python train.py --model="autoregressive pixel model" --train_examples=155796 --arch="transformer_decoder" --norm="rmsnorm" --norm_position="pre" --init="torch_default" --lr=0.0026 --batch_size=64 --weight_decay=0.2
Rows from block 5 of a small autoregressive pixel model, named by matrix and row number. Rows with one number belong to one neuron. Each number is 500 + 40 x the weight over its row's rms, rounded and kept within 0 to 999. All counts start at 0. Numbers have three digits each. After the name is the row's rms in percent of the matrix's.
Before each neuron's rows are labels from the 100 images, of 14976, where the neuron reaches its highest value: "top examples" is what is common among them. Only what is clearly more common there than usual is listed. The data: photos of plants, animals and fungi (iNaturalist). In brackets: how many of the 100.
# fc1: MLP up (model.blocks.5.mlp.fc1.weight, 960x320), inputs 160-239
# fc2: MLP down (model.blocks.5.mlp.fc2.weight, 320x960, transposed), outputs 160-239

top examples: kingdom Plantae (30); phylum Tracheophyta (30); class Magnoliopsida (25)
fc1.224 084:461490487450496509512454456516489523501528540583463516428454470470428495473521497480500526503486524470537524449490558508525513466444527417473495525500424464486481457502504532550466558518514513493516504466423496505519436513467500482443400532
fc2.224 089:521528518545559474509474526477553471468520485492472491492440442545520514467492501567487476584473532480388560513512586531518494488551459478454466497499519598599493477505474490467534520451540422459545495519519504461505484525505473489523531544

top examples: order Lepidoptera (43)
fc1.346 107:440492526566516511485456448516502435505582478463507497499488415491570517534511424513445491494530493438597614534481458504477474462533477481453484497479497502523512507430516424580568510464511454505541491470437492470522446487526490521479548486
fc2.346 099:525484509451482446454499577530485499491466545478501425488527517506412518524459564499508477588500464486446460442506587461533521542541525498554547543488527479469535523555543486526488563548505578519505531500492567536517521468497488472476502555

top examples: class Insecta (89); phylum Arthropoda (89); order Lepidoptera (86)
fc1.287 129:469437547489574537541470434532477494545500458477573532453520463460490511541500486446475478526532563415526518549511453461437519430540476485541581490488499469469566477520453529474601511505491518488503503520487486462481516479565589566491562478
fc2.287 123:528388487474532527525503483457518423546533515537518483480495467432488520473447475435499499475549540426487518484482483478484470453484514468522477466516519480465531517517453611478533546578550422494443557473572509524429565419548535657530568564

top examples: phylum Chordata (98); class Aves (94); order Passeriformes (58)
fc1.391 089:498528520466442531587516547455493499530463546522505486434509490523532530443428466514441473559539505457531535509596507489498519512463485489466508501482511502542544452468440494427522554501525464550486574466497481454487443514568550512526461492
fc2.391 082:448508506462539515443541470491493490482512474492386468550517599559407471550531497459421496502540537503452483475466481493582512497486499479525529517482453499412473481503521490523487513463521515481566527606529494535542492481429441519523563505

top examples: class: Aves (85); order Charadriiformes (31); order Anseriformes (25); family: Anatidae (25)
fc1.329 095:522444503507489547494502515519433550558536517526527561516518480484460539529474510519512498464515492470511523464519400576462518477552495481512449481444480565479429476497488561544518474471515491484525550498471493490437535561462540462518524499
fc2.329 092:503516510469401478493490481452508535498482502467514423529462511508489492529504506475498501530493509515445399592522552508524396513474435568518500528522489478535384580549557429397552566567436552528514511482584497506483462502512492552530462476

top examples: order Accipitriformes (25)
fc1.679 080:434470490505578511448433495473467552525481454525511492470525475554484513542519487522511502459473480470467545451435499545600470533529462493469515489487539479483555492572439437508481374521497415520551475536507506481511555477527429499510575477
fc2.679 082:529535410485433503554529489504506457432523525470529455505458489463530493444530470453469549536465468535517461596528501516501495518480514552541448522529444530500425549487492541529500567461507516381506601508449480543471501440506595429454463499

top examples: kingdom Plantae (25); phylum Tracheophyta (25)
fc1.21 093:463445519483430507505483502441472449487516465541482464461541469490532481431524454494451434502552510389454518491555479413462454489540477576513537485535515556461509490530513475518530538509527464522516478541501542527502510493436602501567526541
fc2.21 097:493560465552532499488555550484544542480499520467452433513432517533526482500415544485495529464485538550471541531519506515498559417464487545448431487476560506514512504463521535511509489420469468527508498550459565493522517476523573450475425389

top examples: order Passeriformes (56)
fc1.554 107:456476472556490509543503521521473526505475513467596564461551511459458488468526469460537532551548524459421494512499550483471438464531499476481523493433520432544451513462466493525570471445490605491479510476468443506481451473484451506489424490
fc2.554 110:521471487466534449534497482561479440506459505543530490556433495567485520484499544429525516542435510483491458472479503515503470559485543533490520616478513500589502497533548479487496523501537454458477500575475490450510511469467476500484450498

top examples: phylum Arthropoda (60); order Lepidoptera (33)
fc1.194 099:522414515492498505505530495461484534511516460522464526564536436495582505548498412515506421535527494470405481431526446456552532503483519454479506563519485551531576462518469526471488475533542493431455605596510508516512491398483504453538517472
fc2.194 101:485549471495510511484406563483536492529503540459540491464483535528493457558452562478464564527519449499494488463464494471502484498478538571556451446474477502440494495483507490571454544454468508513493438519479499479507477561464506438479515468

top examples: order Passeriformes (53)
fc1.486 104:517427499596492577516461537450540489460532525552517522505476465445464441556551568536482497504492492434500498474463474458510456456525516476510502431483473450494636582423465523510482483464458460467511509473463538455504477473479549440496494521
fc2.486 105:499536474549576448499550511508457527534489389493474539488440582471501535521506534471469526493507581539504492484561459575450479494456538464517508473423489421536501505510571519488485498532497442494433517511529507504474582512503497501502425531

top examples: phylum Arthropoda (73); class Insecta (72)
fc1.422 091:447458498510535539400468531523479509509477488536522515525510445543511440482478528527495540511481463503454439605483539466511518544543522535515529493521410459487520584491459549443544516574469422552487468488597469502455512455464490533545541479
fc2.422 099:453571553488507488509495551504511532461494502538446509474567562442468480494529539563496551522517477504503515444510492523570516498540507571476581448505520462520544495556474414482473416448500465412532503532523552477515503493460518482451461508

top examples: class Mammalia (27)
fc1.634 106:485526570470488518431468484582512480454438512469498539465501552588482495460441410516587454492576514524427571506495495507475518515477458483488515471455528467544442464508564532569556524526524491498512567410496550483510501591516552502507522510
fc2.634 106:466415467466457500505535444459477545459559480478438483501472441480510509560620560521500566407432529478474470480480524480514474570488502549439509424513455592453488528482477466439578475535555520467512496524497512463433481461439428543516521489

top examples: order Charadriiformes (43); order Anseriformes (31); family: Anatidae (31); family: Laridae (28)
fc1.5 126:460457529550474523454520528502469540543442405509550507434516479498458511476473508521482466491511493529417463521533492415454449493556484483529499502448458544470509491458439478468487553498508479444574482441482485581457518503545529454544514469
fc2.5 123:433532481526505468534564490509546455491515537476513546472568485437513428461437453579464485521564505521540481487536493499534512514506456538496495541547472517473502511470453531484518426481478451493541484493536470533450555516497464578536486420

top examples: order Lepidoptera (31)
fc1.91 095:578487512529538545464441564570480524496528544428491544475560421461539511467434448499474469534517561455378465500490525525544479576467599470484480545535513477480542528520385566521457563536508467570499583521528457492503465472534526458502511560
fc2.91 093:458483526489543480495563401494464492467432409521489493487452507490485479455536539584522509609522513519569518512518467545413510460525520455505502500473464449507455433488500472496549507469477438487502512504505489423504456556553512498562439467

top examples: class Insecta (71); phylum Arthropoda (71); order Lepidoptera (57)
fc1.527 090:443523512506431493466483532495526487460449465547486569468458467505519479473464516511444564441496526494505434516482494528547512514494544532518472490481432490519574543523488510501509504513511451500521468562474459533579478482481494516482466544
fc2.527 086:535506454522595487487502493484484506550573491435476457532535425554475498490483450531492535522506425584539514466442439486458523538551516539505516536506518501547486476458461550475431499365537565456457428432453520558505527498523481482519462491

top examples: order Passeriformes (52)
fc1.85 108:527484504518516473558453540471468529482565426478584537519521469530431522538464452416483494539491544432460514489484514518455489523486438507476513507466471458487504518523441479468547430564473451523538527511535512494532493416522555577559590520
fc2.85 111:515511524490499531478536561449511542535565521526516585497560525468537516490530527478556497430464437470541470489506573517456469478546473533498475542544484529453595475527582495488530474525480486504459454467524532501502474505551489411467517531

top examples: phylum Chordata (95); class Aves (93); order Passeriformes (59)
fc1.338 130:484514400541540485529524488482420458475491552492479527540523537536466476504585496501580471496418451461522579477559514449533483503433527524431438581486498437524506525492464583485493577494450451510523491522537482492520556544543476496496547489
fc2.338 123:521456548490548446537570499462577624509596532471532494523549515475471489528496463425473532490529464489431508506420533497483521513495516525509444550507469504569454468501591505480522513496488513501503533469519447500534539431479424587480434542

top examples: phylum Arthropoda (74); class Insecta (73)
fc1.473 100:471519512587512518445493518535516555536479500546598496430534448515475428420548561556482538522510445467500523491491452457506404485545550484533457518523496516552495536520463454567482470563521478530533550478546517446480473541526528488508495519
fc2.473 103:517541548487558530462445532471500466500454486603482470471422514560523513555547474493408490549467509559478456513560527477547543497449443550508447516441510520483566439532547439496504496544493500466507557481463464462502509543480521582453442479

top examples: order Charadriiformes (34); family: Laridae (26)
fc1.703 101:471520490481454506503486500548480489488547581492589481496514478494452530445492463515549438491531504513544468478488476508543393546522444477506458441517481508506488508502570436493513528493515541503525531431420533546480504507517504515544510500
fc2.703 098:525500476547522485514567500494545444517488485472503482525570520466523486469480459508564541485483500501459505482512527538548511508488508520493547484512506444523519534502449509552550509547522475567534431500459514495513446504491496519485575474

top examples: phylum Tracheophyta (27); kingdom Plantae (27)
fc1.31 093:545425424496456379521526562529457559474500461474516489445475485488440504441501506505473487503492518521490509513490498503515479480519504462497540496504483449532458477559495480442513454504524440550467477440508529466510436511462478505506490531
fc2.31 094:396550497572565542572483455431523414513520410498504534541544446544452542581566448459494475498451599424504492499520472495514478508549555486483457533489471501490501486445497505556475524465547556460511533507447432530544508459551494485510512471

top examples: order Anseriformes (25); family: Anatidae (25)
fc1.467 095:496487543494490546468473478492521496481418529451479510432498513530459427457529438516490523440554519510459544506507562469503445542517513512518551511468456520475492475541510547479479489475505529509530514467540481502482467451523515439569485485
fc2.467 094:522427471441519507508464494497485523529514507521560529509536515517507507526473547520548476530493499456514515509410450465538563461510472511466457560459561410527512479457490493535477502528483526494534499538506586470517519573450545573427542511

top examples: order Lepidoptera (31)
fc1.430 078:539447494497508484480484436484529511506528464548555471426478484512485467386555451479456582507559442541501505521467487534471561499485464482564500537545476470565523490496491512475480430510503454522451523524497493519544456505486608532466472567
fc2.430 075:458490527477527515442559605427485494497523513442470492555517521458567533566403532549453465453470492476533491510466477455483488500491519458506482402462498488448523512477534541541495484483508581514587480482501481456473469492539443527515472493

top examples: order Lepidoptera (38)
fc1.497 087:476505473509422407486508484512435495583449554514487472508523546595510505450501431427480445509561500451473593462482466448508528553471503439416464450469541485585532522516466541523551453499480532495503541501500414505451462492502549497523514474
fc2.497 085:516575480551521546459466540516578589428483484523472528556473503508555477562506575535524527500514549531500526490553524515486433468502420519537544498430526463469482467429495548529500523477502480505443470442412481502491526499499459523528493491

top examples: phylum Chordata (93); class Aves (91)
fc1.682 087:544513491505523508486522459517550401517469494467485498535448497423562459479528393472520478535463549533554476494497507483490520557478513501523499471544593466498501472503569550499600517494356472533564461448471475468522439477443478552502503480
fc2.682 084:542440467519464469498508541465481547450572533581407457432580500498526516515454565532525483515558534543420479503529483512504476453487480546505468512494476572475475502501479473543454460504542500471514522573460476504491513551546544520501501448

top examples: phylum Chordata (92); class Aves (91)
fc1.279 111:468536515519502501503480515502464494533475521460493444478498463507500523493514546477563550478518491481524494590446420447508530467509518464459516532515407508512494484590467523467454499466537533560502466403492524541442547513442520547505475488
fc2.279 107:500512487497532489419523490544488476483501562491523580506497495460545496531538522485493384519522514463407584441490505490529491526541521511577473489514486493446526511554499571498505458530533551463471495467549525573566492436600498473516464506

top examples: order Charadriiformes (26)
fc1.712 099:522538518485525548588535496575483488514510573499520592519515452472537427553508536522455475546521512478519593515514517479518438500524455489489487543427527503480486471478502498459555479557479504552481507359478555472479460603486539549502471475
fc2.712 094:426524538481486516436509477431508534503521456500503467452470512467486565513572477490483490514577502565568493465466455522496565501413527587518505485542487421459498530496564541598453510498498527494541496519469501535510516471522444501445469475

top examples: order Accipitriformes (29); family: Accipitridae (25)
fc1.270 113:473507561487506536574513524499464500527496499516482463461541514538561504487471455485561490440531472525525456486512569425466565535526543527479495537465516429489516590481481546540511501462506548531490485551475503507496502557553494406510531504
fc2.270 130:585432522542492441497513510510481505423524445548474454486390548508452493486552482472534445587481569529489521496508534511548490515445453496564446449521456496551478499539500487418562518529501480514413490517603500495552472529527592504476448489

top examples: order Passeriformes (57)
fc1.245 111:564496481513484436511462415522502502410476461510552467452535499534454521459449534548481522482488532446502530486487517506521481482537457570499570542505438455535449576528502490512487473436504580498521518465473472522519523515393526472495498532
fc2.245 115:484466534500479545507511519393463442598458491431445509525467527477494491510570459435505451534543533497493566451452501562444403448543500492496587499462489478543503475503461554505452477485498548434471485495433483475486483460519430568510545547

top examples: order Charadriiformes (26)
fc1.667 096:445580451474524426474456518433373503530526515558520526469505543455538410482501471531553473471503549512486487575468505505417524416553510480465444433531525552483506501434480462544440495465532477492541506474476505491469464455471526576579449506
fc2.667 095:571507460523523520470505500538537518432562438364523509482514453498472508464529439568542468522457484489527463468499483523472484459519450467572498469442519511472531469525537462532545466477502503491498506544507442532525536516509510505485448552

top examples: kingdom Plantae (31); phylum Tracheophyta (31); class Magnoliopsida (25)
fc1.70 126:564512477545561518433423472527494517521501462518573565549545435502506449483486539543454435627544477407485475461517495493529524488544517494460566504587488476468539560495518496455462527440478507560563513487408477518483470442458504479475502494
fc2.70 117:497486524468507495540507509402393491515574516522483501422500466562477497489477526456522552409491520509589542544480463456500528510433486475542454457477555542459469471451468520525486583467540533461471483541462486514537524542502508475436526502

top examples: order Charadriiformes (27)
fc1.506 113:480502456499486510377488533499545431530572516535507545508511465432551455554437471548516480447546514484509521558506538420473463499542502457460549473539490501522516405471494485528516498493556480460489544491527503424510522406433526494508528478
fc2.506 109:549449523489521483437508500510530487570446489484517508537518543546529533461537515501489516542532415520524503564493445442515552455527535461554426559578521478528534501512482591566488545544432466496466485475573549493506450412478529455465485529

top examples: phylum Chordata (96); class Aves (93); order Charadriiformes (38); family: Laridae (25)
fc1.321 107:474529524542485477529466546488515523560504553487493572501535494515447534449532468507526452463570453551549547479477490510510535534538413487549521487481475588461498528562509495553492495498506433457525495526520396498499520467488538488395407442
fc2.321 107:521527430522460443491435485472504513468496478564469543471540450507495466480435473500537557419438417521535512530532493597456444489436530487564564481552453446565525481495499499486553512515469535554578551456480476482528548490526505513537482419

top examples: phylum Arthropoda (69); class Insecta (66)
fc1.257 099:594460443506524451510510541435556511557524447521570467528466432492493525552537500518519558498503524541527428501555538468528439481470461503472545527450497527535523495483453484445433453533481417495509533595528517393455495515491524527534453530
fc2.257 097:479474492530539523501490452529527475526443543494473562480507524535479510482489493499528519460539499546483467422498567436515498593465482426502550505452520516488529501494495529556453511474572493494466460505544462508516479473451469466479458549

top examples: phylum Tracheophyta (26); kingdom Plantae (26)
fc1.126 081:473525540554493494438458491509484510487457414485472546457526488547587531492527464452490535464524487505379506460447430502538529542589517444480518476515504465591558494529436545440467487479532532479476498515491454542493517495475481546468525509
fc2.126 082:475541514474508498513479496479527514474511526521480444501478586490484472556484504519449506575572509450488427588526531500536497532428452503509489529465571501493446513533602495486568478567496466530473505531458501445466497484567593512496508498

top examples: kingdom Plantae (46); phylum Tracheophyta (46); class Magnoliopsida (40)
fc1.564 089:520521520504490545535551534515429500540558481565503506451526501491525510401465554459470449502445533464478609502504445451451456497533553436505537519506555495553474545499535470500559607494587532483492465519491487533491457494459521432499464556
fc2.564 096:524499500452494448449513461472466481461475548482515481528490525488532499542549452471581516501518525503477438516540445475554596440502557545447425499514530471543500489447501472564483495520418477546510535450473491548547558411485518523493529385

top examples: order Passeriformes (56)
fc1.614 090:499528532515470471520448524508543598498481490525495447444509499496498522521580525438447475569484522427483496540440455526561541483516481497474481511576483435482530522498483512513490533519435487480488472553499441512532497429476502504530568575
fc2.614 091:488463477407486515576441515555426516551445553488518579548386517510465511508509465596481495482449487445464498576461491450496541454516476451451434510493553582528483546566453526479564429505522525452537459423509518487473509536484538470474416488

top examples: class Aves (92); phylum Chordata (92); order Passeriformes (62)
fc1.230 093:536500525473465566469479525429509541511485458582506609472466488465628496437471441525488498520489519487468428517555499544425539555562491491524529497518463491474487550500503515472507488558527484531476481466546593446500448497458502524516582530
fc2.230 090:537492535435517499514542501521579454507506542476540538531575463523349469479534570519447534488515499454455517474495487456455476458425533530567446493531559502484524434484515447484422496453533550485495502551532433514488502447521512490546473511

top examples: class Insecta (63); phylum Arthropoda (63)
fc1.306 103:490545452498517473513540522487554513496515546545486486527458474457548510412523533494552476499487514519445485518489408510471492480535526417551494468503552489513488502499512497493506598482530509571530519465402561508541545455495536394554497463
fc2.306 111:481456596492486498399469524540478498489542485463526414512545587472535484532495535525543492507493490539455488523572538541567541510479501511492460482465439504430561427476487527580472549476504467494499481472470437565543520556450473445549489483

top examples: order Anseriformes (25); family: Anatidae (25)
fc1.441 093:517508482473493494502515494517467522535560522495506517491470462563520515504523453487506454565578517479462500523533474517518447511405507547567475481504475478508503496523462536494488453548460503449594561485468381561531537475453544550491468574
fc2.441 095:517486567564544526519495563560505471533522517469436560516532482470457534532487505494521506439503514546573543495495520479504516507594505475444541484565501560487523484471463494508502530470556519452460474513463562480495488486533570502448543509

top examples: order Charadriiformes (28)
fc1.12 087:487533512568513574508536475473477546523495506515541525516431493560515453427441496459499443473462488513547534592509495457456525536480522407541469456431477418532457535462486572497546453500466508505523515466474470478508563493585554478549503458
fc2.12 085:500512502530481524500545481426489448487517479523410515440468610477576511532526520484516511500559515540430447479465554538567407548527436576435484510595489544473491486455566443560499486511499465472536434488573539486528427528446486471455455557

top examples: phylum Tracheophyta (29); kingdom Plantae (29)
fc1.442 096:557470509550509491525479515569473470557485519556546449457482548495490569520487501473515523532446486536518491467506482497469567451534518489482596490486467476513529474528495466521532454520505462494517533465479427521506549496481500436483560556
fc2.442 097:442488530438481482536547488408569464476528488455466531562485508561427448518589511570507488518516504545509508440518452430481602523581475491482462437492580555423524457501568495529444542532587505471551467452473490528506529474517504486521490476

top examples: class Aves (87)
fc1.362 116:495457548533566525494542510572510459494520485489566430493513457512445460528414457537521546523449548491537504442531536531471466553508511571468513465476528560476492528465443467529578540461424460484482530521535505515528550582495508507549505456
fc2.362 121:528480534575536547511470524468525543465449489469458485423469487508613464511550542391485467506456502574460514459498587559461508567524484547431545547528501497468509499502591486512519474444508455535491454540468487440550562463492448461483425505

top examples: phylum Arthropoda (72); class Insecta (66)
fc1.358 114:500567553509571538561550513425495527484490410595486527486524510558544584550503438510539506490471538524451445551429464432523452508484554515558512535558452481454473507477555509465481481511506498490481516547543489525411529440547490450541458522
fc2.358 116:524553483518466555499492529450493493505457520422516499484452569563480524543468474450466571507436572483514598516501422555507494537467477432528503433518412456545487496464463556496514502569470516463506498418535449523435473500517567428513487505

top examples: order Lepidoptera (44)
fc1.389 099:541458504519505533478547479501524481542490494543472411432562515493520460501479547455540480550517533520488545483511563439452508506522520543481487552507481478411605600473547411500474500503521498507500477457493539557504510558509547453471495574
fc2.389 106:475538488487490486489448576553430509469572548565538534534476496429468494587452521512490534483453485467506475546478533547516511483513539467451556516463473535475423478497455584544495500445515482509473499511490432430525471519513521503520560411

top examples: order Passeriformes (60)
fc1.132 081:525450519504490555514475506479407512519525581530461491486515533482484487494532502471442506521461503505482560535525478444473527493443464492519489540553504457504393507513511495477524454486484502547506486509419511423467476510504453481539516572
fc2.132 090:507530510489484515488460564482526477511491494469517545444469468519493530512428449534449496552546519532555482486491478447460569443506518471498508447465445483514506475525521590550471509564521484489500545558434507490463558533570502539544543497

top examples: class Insecta (73); phylum Arthropoda (73); order Lepidoptera (37)
fc1.577 094:475451553492480495505461482525484534475487449513558496411529405422478479476481429541500510491513544496509474635522421437505544565543494513480542490437528463483514505524520513507449531492532440405473480452535473524556490534467482516500488597
fc2.577 091:493529444500506539546570466482536499542529496505452571532446587520539516497577530546471554413454432498558476439507451533543507449511543463499507553513462443531427478459449547413506527478494516467493479521491536469491460454514503471558527466

top examples: phylum Chordata (92); class Aves (86); order Charadriiformes (27)
fc1.416 113:554606578551416479509487508486478528498413490478504467498490475534464484483508454475506527548528492505491544519522476555464464524459514537521539524507569425527490493548528534515588517517504522480486521519461525504532466480515520525533511488
fc2.416 115:493529461491501455436558494485517443468499595435438418581521562369421555513507521479478508475508517455476554513504465564539522555555549403579481489484478539515493468400506475548457490504478462517576550447534518496468575492502534552453481494

top examples: kingdom Plantae (46); phylum Tracheophyta (46); class Magnoliopsida (25)
fc1.702 103:525541539488433542451455493489458602531509521602474459420496422500435527500445469466442474513496477480412442474517505454493543529472547489484542454496538529507422507565508527474525480480488484511481565494492443503462540454475532450517464475
fc2.702 101:516475457569541497464453532508487431550531534497514492500517498455574521476512525490542475493495492544485456526459546527435507539484464502515477450560483542525579442523468530500481549492496555581474470500447509450435546503533525495493506491

top examples: class: Aves (89); order Charadriiformes (33); order Anseriformes (29); family: Anatidae (29)
fc1.440 093:525467513509369483452527507495548520531498492509521488525507525473590492481467478556527449551555556529463487482480531524524505509458528514532574452529512570496511537486532448433471487500479542484573475427506446411457515460550546373522488445
fc2.440 094:506553510519548557523506518458475486510515584487480496466511512460460610475494508470535566486501469494510478577471516483513484463560496411503403476577509491514517524494502546540455519543514471546509472490468513473533476463499485582549536523

top examples: order Lepidoptera (35)
fc1.90 102:514473470520530484427473466502475488497532455355503452604490477467490535530526462485512426507482570458546507518473549539528531488516488472521427504545509563447526479480490520525500426546521486490503464486492470517420499514512546461503442461
fc2.90 102:498493517511505540467466520488554453519562511527518429535461458472417503498485431507471462546489446494495494476492491494520526530428553500482576451589495559469507449504483561547520485502558427491506549517433464444571486524452507492495510494

top examples: order Passeriformes (53)
fc1.81 156:556498498481532454475534480425485477368458545528600492526518523524444444541543468508535535530518518502509550444456547457479470520524455520423498527492523538516540508438476457465548545493482464548494537550531461519559527517503526556554464500
fc2.81 143:558516466500418507457500454486470563524497463564453438581485461471420429501480483495480524503567441545527497473547525436488547524522553523468505573510468556526495506502514555512448515471481499482570488548493545547538469521444521474500489442

top examples: order Charadriiformes (26)
fc1.748 083:529514535492487491487513521488503561556529466513618511534491449461494462486431546530508500514507501444526539497476508451459519517379482486549528526460440481528408504517475483499592489485444460583535469506512478486504473506526593540576535529
fc2.748 084:548467489521488520516457532537487457591564457507514482494539476467486454522470457460435526553418464568485489477437468545549557484480539572530490515529477544416500525495480456507436449493548501468539506464496448485553493510447582489392512450

top examples: phylum Chordata (92); class Aves (91)
fc1.494 087:454480461427477526489479561485457482562445504583573514462515517521509496474524444521487561534472455466445494439429442560515430489472519423477549548489498526503478527485451532482474540547545518507503537585489547476514428475516513438531503546
fc2.494 087:537479535538552463499545474516548488395559561444555499522494451540507532519519474482449445477470504479531503539552555507486584483448519561493446486542479484460553483556502500512539478522473500520529468461500500462487582476557484525457507494

top examples: phylum Arthropoda (60)
fc1.95 126:485492497480524535499538509468500560569400497420423520403426471602530559533457467507526571526487474426483551500479556510484486618538541515531476440541454467470508481519535517480438529531413488486578562518490581505473468509464530468464520525
fc2.95 118:469428476539541441475506561579449465479472466480588565517493534492511472501410491478498474510473551465582481464476515473501493537557482519412522466501480515546473574592514479526533467469478565529477492543464532530464517509556457513548536498

top examples: order Lepidoptera (31)
fc1.539 115:500489493562466470575437495561432482488486499449483485483565544527530479456517454489430478499570521436566571496477533526483580478489446486553496473460532467512547497477454520459506469564432515477550538435482430417531461526436460502396452505
fc2.539 110:497461519512504548561579506520536535532460565493494552496488501529590526493450526423495504491493517437479470448493430463488486524551492505462513446526419467567472489498481495453483474498485491410492492474557514516426555444501491504519562442