Weights of a small autoregressive pixel model.
Model: 10.3M parameters, 16-pixel images, width 320, layers 10, norm rmsnorm.
Training: 7000 steps, batches of 64.
Data: trained on photos of plants, animals and fungi (iNaturalist), 155796 training examples, 2.9 epochs.
Rows from block 5 of a small autoregressive pixel model, named by matrix and row number. Rows with one number belong to one neuron. Each number is 500 + 25 x the weight over its row's rms, rounded and kept within 0 to 999. All counts start at 0. Numbers have three digits each.
After each neuron's rows are labels from the 100 images, of 14976, where the neuron reaches its highest value: "responds to" is what is common among them. Only what is clearly more common there than usual is listed. The data: photos of plants, animals and fungi (iNaturalist). In brackets: how many of the 100.
# fc1: MLP up (model.blocks.5.mlp.fc1.weight, 960x320), inputs 0-79
# fc2: MLP down (model.blocks.5.mlp.fc2.weight, 320x960, transposed), outputs 0-79

fc1.255:489461499501473476491469559507503490436513508508483472488493558516511488509483509495496468490483516482510502506469514480489533483483499522472490516486488543508512547502517541471494450529548518527486493502477535512491540504561493484559504537
fc2.255:497525527506502479484499480501472494513469495493479531564523499505494480525498536545521499528481526521489549517505516536511503533536438536509507551504495528536512476506509486518546555508513511484509523435534528487469536507469478490510471547
responds to: order Lepidoptera (32)

fc1.237:486518452473483466484487482542504497529468473558489516453494520479522487496480489562435488468483535510478529518505520480458475506530501522473463486502503507521504505503516471534491509517536491536499496548516495529511541509500480506505484505
fc2.237:482487538510501514505496529511542507530483499528476556482518460500532526484507484496486505492512460492514478477545500505512482514520505491482514501475506493503516504498481475544491529555496510441503470465525501511512555467494480498502534514
responds to: phylum Arthropoda (75); class Insecta (72); order Lepidoptera (52)

fc1.471:458504449486515477480516485523524499479514518502522515458508544486483517472454464533503468500484453504543493486471493489488467502499492482462489474505497494469508463451488497472505507513520519486492511472487527475485498517497542505554474503
fc2.471:543463543506520473482477494470501442537490471432414497530482470505529507515523529493527504533512524484510469491520492507498578491460532529517495524561472508563512468537521527518517482497513495505489491522496515525489522475506512473492456493
responds to: phylum Chordata (94); class Aves (93)

fc1.389:514503474466486481506484488535473512450498481512511528512477530499510464494439484517536484492525502537439498512533504508473525486512470516524496484507529508509493536482485486484496509485461497492499504516524528533500492538489531528506485514
fc2.389:527547481448510500495516471496544514505511498468460504499504445505509483479485529485499490463513502448529524480477500492460481498528530491466568532515523537463463484522526526483526479517503469500486441473455486521455482469458479509484490534
responds to: order Lepidoptera (44)

fc1.745:489443478513501497503483496563524493491444509512507487486495518484480508494501520513478510510520494518524511454511487496454471504514529496445524482477503489469494525531508490502521554469536527533478527529508481472462517493533447483470525511
fc2.745:488496493468484498508547508504461509503509490489520509527486453491505500501477471528493493471453528466471506502494509472515508507511530539528542488496514487538528504474498508521466445516495514501553516494484518495538464515484492534503476476
responds to: phylum Chordata (92); class Aves (91); order Anseriformes (32); family: Anatidae (32)

fc1.11:479518446489457485503502491536495507496518434518504490547511508538503500511472488503502483502496503455503466469461528528440501488481480497507520487488481479514528482527504507527465522519507520507448529497495481460466559437459508535484532530
fc2.11:543508519460525505510466494541529524478480542496490480499487549491511484494484489479551500449498470499535546516526473454501510521495470530486512514520544508529465522480445482466519493473472504485475541475477484517499479506498492515483490475
responds to: order Lepidoptera (33)

fc1.90:475499488532493428482481473472546479494521505505499527512462474479493514531512520528495483507493516481496513499521534476492503496508540522510444486502507507463468524508517536487478520486457514508500530515499532484481552454481544525511494487
fc2.90:521513515502531519488483521478502480511438523500485524512546532495510543473512472521544496518488491552527516465532486534444552517479471501541494498498482523482489456497510481482520523496497564470504524484511490504506524505491476544488510542
responds to: order Lepidoptera (35)

fc1.327:496480504491495489462463526475428502444492473496482472529475504452482509494538496517527479530472505491479505500489462557485474467499523511495486492495491467510513509472512474476492486482458519496443497532555541514461497487509509535539503519
fc2.327:519499466498525492554547504548492488502540482486520510481518518516539545489488483506509485489484490464473543456478524500501555492508451525495551520517559543546458475528460494510516514496467480523518505506492464519514515460493503493459470530
responds to: order Lepidoptera (32)

fc1.660:493466558532509491513494501495521492493494531518513497489521498469457493482510462448499512508503517507544507469515476509462503519489482515504464520469484514454520491519498521461512472455487507490533512525448501538484516525437457510530492523
fc2.660:511475484505471508481513460494516477511513528474505513520497518519509518495509525520442489530515524547542529476497528470541461474517461521492549485524473489510452478520465515508536471528488488539526490455522481508483444515514492509490525495
responds to: phylum Arthropoda (85); class Insecta (82); order Lepidoptera (31)

fc1.448:468514475478536475512498483502524505498510500478438517489515531488452528493511485508490495508471488524495482481515498502480505522509544478534494507510538502485510488476513512494509524445460534531481519515463506488512491466537499472532436500
fc2.448:474520498477495470517477479510542474479547534486531520503495501532466520568473458543521504516515482508492476502513547473532506520454488468472446481523542457488536489494480502488503460473516556475513513503474484487517514483469529508503520475
responds to: phylum Arthropoda (68); class Insecta (67); order Lepidoptera (43)

fc1.398:509471513490520495492466462529496502531492501452475453518471492504493495525461536498492467493527504473487525446490485493463526490482507490512580593504505490535523466477505505481518505473508483553466551498520514527510453497516493495478499479
fc2.398:507537474486483527494498517526471549466547519507514477488508479500556492511498447489531510458546491467520502491495507543529505499476523482499480489483491496453510493516516496489466495512487520467503498466483499499456464497520541515499531510
responds to: class Aves (83)

fc1.523:500510535503465521492540473517489490500523505499484484507466533472506519481536466555516490482527548496527486513511480483489552451472511487461543483537524535476511476503505487549560497497526508478496511494519513524503491528534496519500493535
fc2.523:486535556523468501493514519511527505502504463537516502490496501464482540478521464541538506517504500524496500511523510483493483497459499510503541542519513535467521494494526412534511481535518509504504503511499474526494496477509517504498489532
responds to: class Aves (93); phylum Chordata (93)

fc1.381:498438480499506501452455462451530493545527493466518524507494528492494467503484496514553545491524487485481481499508490527447517506485486513473460495486522500504513475456545503478504500512491484502508493464519486484508531484521528541503499493
fc2.381:494527507509479500428525511525455503484496484498494496504463463456478543519540488533503461558521449492496521473520532448514470515504481463475504484485506566510547457491541482485481495497502501509492478535529512479496449524523520507503512475
responds to: order Lepidoptera (31)

fc1.667:490496441520483519520488485548494512519476505518455516510516500498474522516487483464497522496499497522523533463455521496471502515518500501527528542485504499510488493520523493545546531484540478505486545483505493484494468481516524505471491481
fc2.667:537555498499508479478467502453473490485517475461515535465500471482524462442491529527493475457521512492506495505524516505502489497504501497524502462514514499517440503503484481531482530493492552471505496506512519519477503490469454529480500533
responds to: order Charadriiformes (26)